config.yaml
horizontal_flip: true
translate: 0.06
depths: [2, 2, 4, 2]
dropout: 0.1
widths: [64, 112, 192, 336]
loss: "cross_entropy"
optimizer: "adamw"
lr: 0.0047
beta2: 0.95
eps: 1e-08
warmup_steps: 1480
Rows from block 3 of a small image classifier, named by matrix and row number. Rows with one number belong to one channel. Each number is 128 + 24 x the weight over its row's rms, rounded and kept within 0 to 255. All counts start at 0.
Before each channel's rows are labels from the 100 images, of 14976, where the channel reaches its highest value: "patch colour" is the nearest of a few named colours to the mean colour under the peak. Only what is clearly more common there than usual is listed. The data: crops of objects in photos (Visual Genome).
# convs0: first 3x3 conv (model.blocks.3.convs.0.weight, 112x112x3x3, each kernel summed), inputs 56-111
# convs1: second 3x3 conv (model.blocks.3.convs.1.weight, 112x112x3x3, transposed, each kernel summed), outputs 56-111

patch colour: cyan
convs0.51 [ 73 106 124 101 127 122 105 126 136  99 105 117  96 106  62  76  99 113 131 106 113 155  98 100 132  84 125 149 150 151 120  90 154 144 112 127 118 117 146 136  79 146 111  90 105  96 125 135 111 166 118 116 175 105 113 129]
convs1.51 [129 116 139 138 136 126 155 151 105 111 152 150  90 126 148 129 144 102 133  86 185 106 130  83 168 138 113  91 152 153 146 166 108 163 157 168 118 119 142 142 143 113 139 115 154 122 142 145 132 101 119 178 158 144 162 151]

patch colour: black
convs0.44 [106 136 139 111 159 119 123 102  68  93 119 105 132 122 125 175 133 128  62 109 103  90 103 123 134 152 143 123 120 106 138 144 107 136  90 134 102 126 128 113 129  96 104 143 134 133 132 149  91 115 166 153 109 150 101 149]
convs1.44 [107 125 127 115 118 116 108  87 122  94  59 161  67 117 149 124 144 126 118 115 157 124 123  78 120 145 144 162  76 126 167 118 123  95 108 139 141 171 120 118  75 127 113 124 102 125 153 161 138 146 126 163 145 113  83 100]

patch colour: grey
convs0.29 [113 160  91 179 105 142 103 143  54  80 117 131 125 132 129  96 151 129 130 121 155 112 136 121 133 164 158 143 142 162 107 121 132 158  84 112 115 124 105 125 118 117 129 139 114  78 114 158 123  91 137  98 129 120  91 130]
convs1.29 [ 74 152 149 124  97 176 146 102 161 115 108 105  90 108  99 116 114  88  98 139 105 117 132 121  75 140 130 131 136 117 119 159 110 155  53 164 125 121  89 117 149 120 126 106 144 112 110 124  61 146 117 114 106 121 102 112]

patch colour: red
convs0.41 [125  99 116 128  78 131 123 130 108 121 159  90 129 149 118  86 124 131 114 129 146 122 144 113 216 132 121 132 139 111 120 116 108 148 121 110 123 120 158 112 135 104 104  90 148 122 117 148 130 117 144 132 185 147  79 113]
convs1.41 [157 112 123 153 109 173 128 152 146  91 102 176 104 121 115 120 161 117 107 134 115 136 114 116 164 138 106 139 134 130 130 120 150 124 153 114 156 148 117 181 105 123 156 115  96 134 148 110 122 147 140 143 163 141 119 118]

patch colour: grey
convs0.103 [ 91 155 118 102 153 112  72  95 132 132  98  92  97 129 100  68  91  85 139 107 128 144 108 137 147  99 150 134 156 101 108 119  99 102 110 130 104 111 125 139 124 133 142 108  88 142 126 119  78 143 168 151 120 136  98 125]
convs1.103 [128 142 123 113 135 116 135 146  95 146 119 138 146 129 146 119 142 126 127 135 167 130 134  97 144 130 115  94 108 161  67 135 100  44 160 115 137 130 105 162 147 122 148 131  75 172  96 125 119 107 144 144 131 116 140 151]

patch colour: black
convs0.9 [155 160 124  91  91 123 174  86 146 144 125 147 122 153 138 145 144  88  90 129  64 140 129 120  92 152 142 115 128  99 126 125 112 119 109 100 156 100 135 109  85 139 126 148  71 132 130  95 118 139 150 179  86 142 162 132]
convs1.9 [127  94 113 136 115 141 138 114 135 111 156 144 152 119 133 115 133  98 151 144 123 112 112 121 136 130 113 153  94  87  65 142 136 133 121 119 149 129  80 153 105 163 152 104 148 121 123 142 118 116 192 117 135 116 106 112]

patch colour: cyan; white
convs0.28 [ 89 167 128 134 121 134  99 148 136 133 111 129  39 117  80 111 149 139 136 139 126 126 149 140 115 151 128 138 133 109 147  85 106 148 134 128  95 122  55 117 113 158 111 116 152 135 137 156 138 154 103 125 117  66 102 109]
convs1.28 [105 162 124 119 110 143 131 210 113  72 148  93  83  92 132 145 129 129 105  87 153 149 121  93 120 109  93 114 160 148  83 100 137 180 103 112  99 106 135 120 143 113 141 141 160 115 153  98 137 101 130 119 123 108 144 119]

patch colour: white
convs0.42 [ 86  90 138 110  67 143 134 153 113 119 136 150  96 103 110 160 119 118 140 142 105  87 145 156 114 147 124 120 113 162 134 103  98 152 153 139  97 160 108  83  89 126 120 121 109 138 125 134 149 145 129 117 118 107 157 101]
convs1.42 [125  84 181 110  77 130 125 156 117  77 137 124 117 148 128 146  71 119 118 147 155 125 153 111 134 137 132  91 155 136 127 118 149 138 119  98 130 107  92 161 155 110 134  98 166 151  97 144 144  83 125 115 134  87 141 134]

patch colour: pink
convs0.92 [ 77 156 113 116 149 135 120 135 131 143 161 112 131 125  74 102 134 126 112 130 124 142 117 144 125 164 110 126 122  91 132  85 152 136 133 119  81  87 152 109 113  81 139 120 128 118 119 120 114 128 127 134 125 102  99 134]
convs1.92 [ 94 129 111 122 150 169 151 136 140  93 103 123  70 111 124 149 175  84 118 149 101 100 149  90 127 155 111 109 115 142 152  95 105  63 130 120 116 157  99  96 125 139 134  74  87 127 118 124 163 118  82 133 117 142 144 135]

patch colour: cyan
convs0.78 [ 46 136 135  98 144 115  77 130 113 129  77 121  30 125  85 120 143 129 148 133 119 127 132 125 108 123 113 135 145 127 135  78 128 127 137 128 114 139 118 145 114 127 118 139 110 133 129 124 114 154 131 153 111  70 104 129]
convs1.78 [ 79 150 135 102 131 123 122 174 118 120 136  86  57 126 142 138 180 148 125 100 166 137 123 114 152 150  76 126 171 171  88 122 108 159 116 116 121 123 125 105 150 140 154 147 156 117 108  82 136 127  96 132 108 101 120 154]

patch colour: blue
convs0.55 [ 71 130 122 116 156 152 135  96 125 144  97 133  25  94  69  97 110 130 125 140 101 156 109 118 112 142 106 116 108 113 147  49 107 139 134 126 127 130 143 123 126 125 105 122 123 129 135 110  66 129 136 147 161 100 112 112]
convs1.55 [123 130 138 160 131 107 127 162 162 109 167 143  85  88 113 123 174 122 122 126 137 131 116 142 172 163 135 153 127 149 115  86 149 138 134 128  81 132 164 121 145 129 166 109 184 123 138 103 140 128 170 134  95  72 129 169]

patch colour: pink
convs0.7 [116 100 158 104 123 140 103 116 102 138 100 106 114 130 115 183 147 134 121 119  85 106 140 107 147 140 112 122  94 143 120  86 141 124 126 106 127 156  98 121 164 136 163 104 102 119 120 107 166 119 116 165 103 114 120 124]
convs1.7 [125 115 110  78 162 104 105 148 140 100 140 139 101 132 100 134 132 142 133 133 134 129 151 140 113 110 129 123 137 153  95 148 132 161 117 136 133  98 134 121 120 146 144 147 141 129 109 154 109 100 118 118 125  64 165 144]