config.yaml
arch: "resnet"
model: "image classifier"
dataset: "crops of objects in photos (Visual Genome)"
train_examples: 30875
image_size: 32
crop_scale_min: 0.7
horizontal_flip: true
translate: 0.06
cutout: 0.4
targets: ["object"]
num_classes: 300
norm: "batchnorm"
hidden_act: "relu"
depths: [2, 2, 4, 2]
kernel_size: 3
stem: "deep"
avg_pool_shortcut: false
dropout: 0.1
widths: [64, 112, 192, 336]
label_smoothing: 0.1
loss: "cross_entropy"
init: "small_normal"
residual_init: "none"
optimizer: "adamw"
learning_rate: 0.0047
beta1: 0.9
beta2: 0.95
eps: 1e-08
ema_decay: 0.99
max_steps: 29700
batch_size: 128
epochs: 123.1
lr_schedule: "wsd"
decay_fraction: 0.4
final_lr_fraction: 0
warmup_steps: 1480
weight_decay: 0.04
Rows from block 7, named by matrix and row number. Rows with one number belong to one channel. Each number is 50 + 12 x the weight over its row's rms, rounded and kept within 0 to 99. All counts start at 0. After the name is the row's rms in percent of the matrix's.
# convs0: first 3x3 conv (model.blocks.7.convs.0.weight, 192x192x3x3), inputs 56-63, a 3x3 kernel for each
# convs1: second 3x3 conv (model.blocks.7.convs.1.weight, 192x192x3x3, transposed), outputs 56-63, a 3x3 kernel for each
convs0.21 119:54 54 49 47 45 44 35 35 39 62 51 42 60 51 50 69 59 61 39 37 40 47 49 41 58 69 60 56 43 33 41 52 41 51 47 37 66 63 62 63 65 67 72 72 74 58 59 56 51 53 55 69 69 66 41 42 33 46 47 46 35 31 43 39 34 33 35 40 47 65 69 74
convs0.22 118:58 62 60 48 50 43 33 36 36 33 39 37 28 24 18 40 27 25 48 55 59 61 65 63 70 70 69 60 74 74 46 60 59 47 55 50 52 48 48 33 29 26 27 19 15 47 44 59 38 35 50 44 45 51 30 26 32 55 39 47 52 47 55 69 75 69 58 60 62 62 62 65
convs0.23 119:46 43 46 56 56 52 60 59 51 36 35 26 61 59 54 68 68 59 50 67 79 44 39 66 44 43 49 59 70 57 47 49 47 44 39 48 20 19 32 41 35 37 38 38 34 71 71 60 51 46 41 52 50 36 48 45 41 60 67 61 61 64 63 48 45 38 43 42 37 49 48 39
convs0.24 114:58 68 80 52 63 71 51 53 56 49 41 49 62 56 57 70 69 61 65 54 48 61 60 54 55 50 46 64 65 45 54 68 41 34 43 30 44 42 49 43 51 62 49 54 69 59 45 63 62 60 73 74 78 84 45 50 56 38 36 48 45 31 39 50 48 45 49 51 56 56 51 48
convs0.25 033:60 61 66 59 66 62 53 55 61 46 48 45 39 48 48 34 44 41 28 29 48 39 31 43 48 49 58 43 40 62 48 35 57 59 46 54 62 62 59 68 71 65 55 61 69 35 55 31 43 50 33 39 46 44 43 40 55 51 46 67 40 38 54 49 51 40 44 44 33 49 40 29
convs0.26 118:54 56 53 50 55 52 53 55 57 44 47 40 50 55 49 54 63 53 67 59 47 75 69 48 67 72 53 72 62 68 70 64 74 68 66 73 45 47 44 45 53 58 57 66 65 52 35 41 51 42 35 63 58 53 40 36 38 40 30 28 46 44 47 52 55 40 54 56 51 52 57 54
convs0.27 116:48 54 55 52 58 56 38 45 42 49 50 49 56 55 56 51 50 52 66 42 40 61 63 77 62 63 69 69 41 54 67 49 55 50 31 40 68 60 54 51 49 42 55 53 48 52 46 43 49 44 50 50 47 53 70 51 60 62 48 53 60 51 59 37 40 29 36 47 38 42 45 41
convs0.28 121:50 44 45 48 40 37 57 57 53 52 58 54 58 58 58 51 53 59 38 45 30 54 51 42 62 46 50 27 38 39 36 40 41 35 30 28 63 53 39 62 57 52 69 71 69 64 62 47 64 63 56 67 62 49 29 47 53 27 30 32 52 48 51 51 50 46 39 41 36 30 34 25
convs0.29 117:54 51 45 50 40 29 34 19 18 52 49 42 31 42 41 33 42 39 45 69 61 48 63 58 40 45 42 37 48 25 70 59 21 75 80 39 51 42 43 56 49 46 50 48 39 45 33 11 51 48 36 50 55 42 55 58 55 67 59 49 58 50 38 28 34 54 49 47 60 56 62 75
convs1.21 117:51 46 48 51 45 55 51 50 55 55 43 43 56 51 45 59 53 44 57 65 52 70 75 64 55 54 51 39 37 23 54 47 26 53 58 49 34 40 35 29 28 27 40 33 36 70 59 55 61 50 47 53 55 59 44 57 51 47 44 40 61 58 58 58 57 51 43 37 36 48 41 45
convs1.22 106:75 78 78 65 61 68 62 60 61 27 21 07 36 39 19 52 50 42 46 45 36 56 57 49 50 45 42 39 41 45 36 47 49 35 45 41 65 56 46 55 54 46 52 44 38 54 55 51 65 63 57 63 61 66 53 48 57 56 59 49 55 60 49 40 32 30 33 34 29 23 18 16
convs1.23 111:34 24 26 37 27 25 39 32 34 45 48 42 61 55 46 42 48 50 43 43 54 50 59 66 61 63 58 48 48 47 59 59 54 54 55 53 42 32 40 51 31 41 62 42 46 51 51 53 67 66 83 65 74 74 25 36 21 38 32 33 43 37 26 26 27 28 41 45 38 45 46 50
convs1.24 111:55 50 44 57 45 50 44 42 36 46 40 32 49 49 41 48 51 50 28 31 35 48 45 44 64 47 50 41 44 54 43 45 60 57 59 64 59 47 55 55 54 55 54 54 51 51 51 57 55 54 46 50 56 57 71 80 75 43 58 43 31 47 25 49 46 41 58 50 55 58 57 59
convs1.25 029:53 56 55 55 64 58 42 60 42 44 50 61 41 58 53 53 55 39 69 62 54 52 50 57 52 58 62 58 44 45 66 49 52 66 52 53 48 39 49 42 34 53 38 33 42 54 34 34 55 29 39 53 22 37 60 41 41 47 40 31 53 42 30 55 52 51 63 72 60 68 75 57
convs1.26 119:57 63 56 50 52 55 51 53 44 54 33 38 43 26 30 36 06 31 44 42 56 52 49 59 47 41 47 52 41 42 51 52 56 45 48 55 73 70 58 62 56 48 41 43 35 59 49 48 62 52 50 75 39 32 76 66 55 67 45 40 32 29 41 71 68 69 67 66 66 71 69 76
convs1.27 120:64 60 62 63 69 67 74 69 75 64 66 76 63 58 60 46 35 50 41 53 61 42 55 62 42 61 62 43 59 51 36 52 49 37 60 50 52 48 56 59 56 62 39 40 47 62 55 56 65 60 57 62 55 54 59 56 44 45 52 40 54 52 44 52 49 52 44 59 62 48 45 44
convs1.28 121:58 60 58 65 58 68 60 54 56 59 58 60 67 62 57 65 72 60 69 57 52 47 38 43 43 25 36 35 50 37 21 29 29 26 32 38 48 46 47 51 51 52 41 43 41 53 37 39 51 55 50 64 59 59 67 55 49 58 36 34 31 44 58 44 48 58 46 54 54 54 57 59
convs1.29 115:60 56 59 44 39 56 53 64 54 63 69 53 58 68 55 57 62 71 63 62 50 68 61 64 40 43 42 68 49 60 51 34 46 38 23 40 62 54 47 63 49 43 51 55 36 59 46 52 67 55 51 90 67 58 31 47 51 65 64 56 48 48 50 39 43 51 45 32 30 41 34 31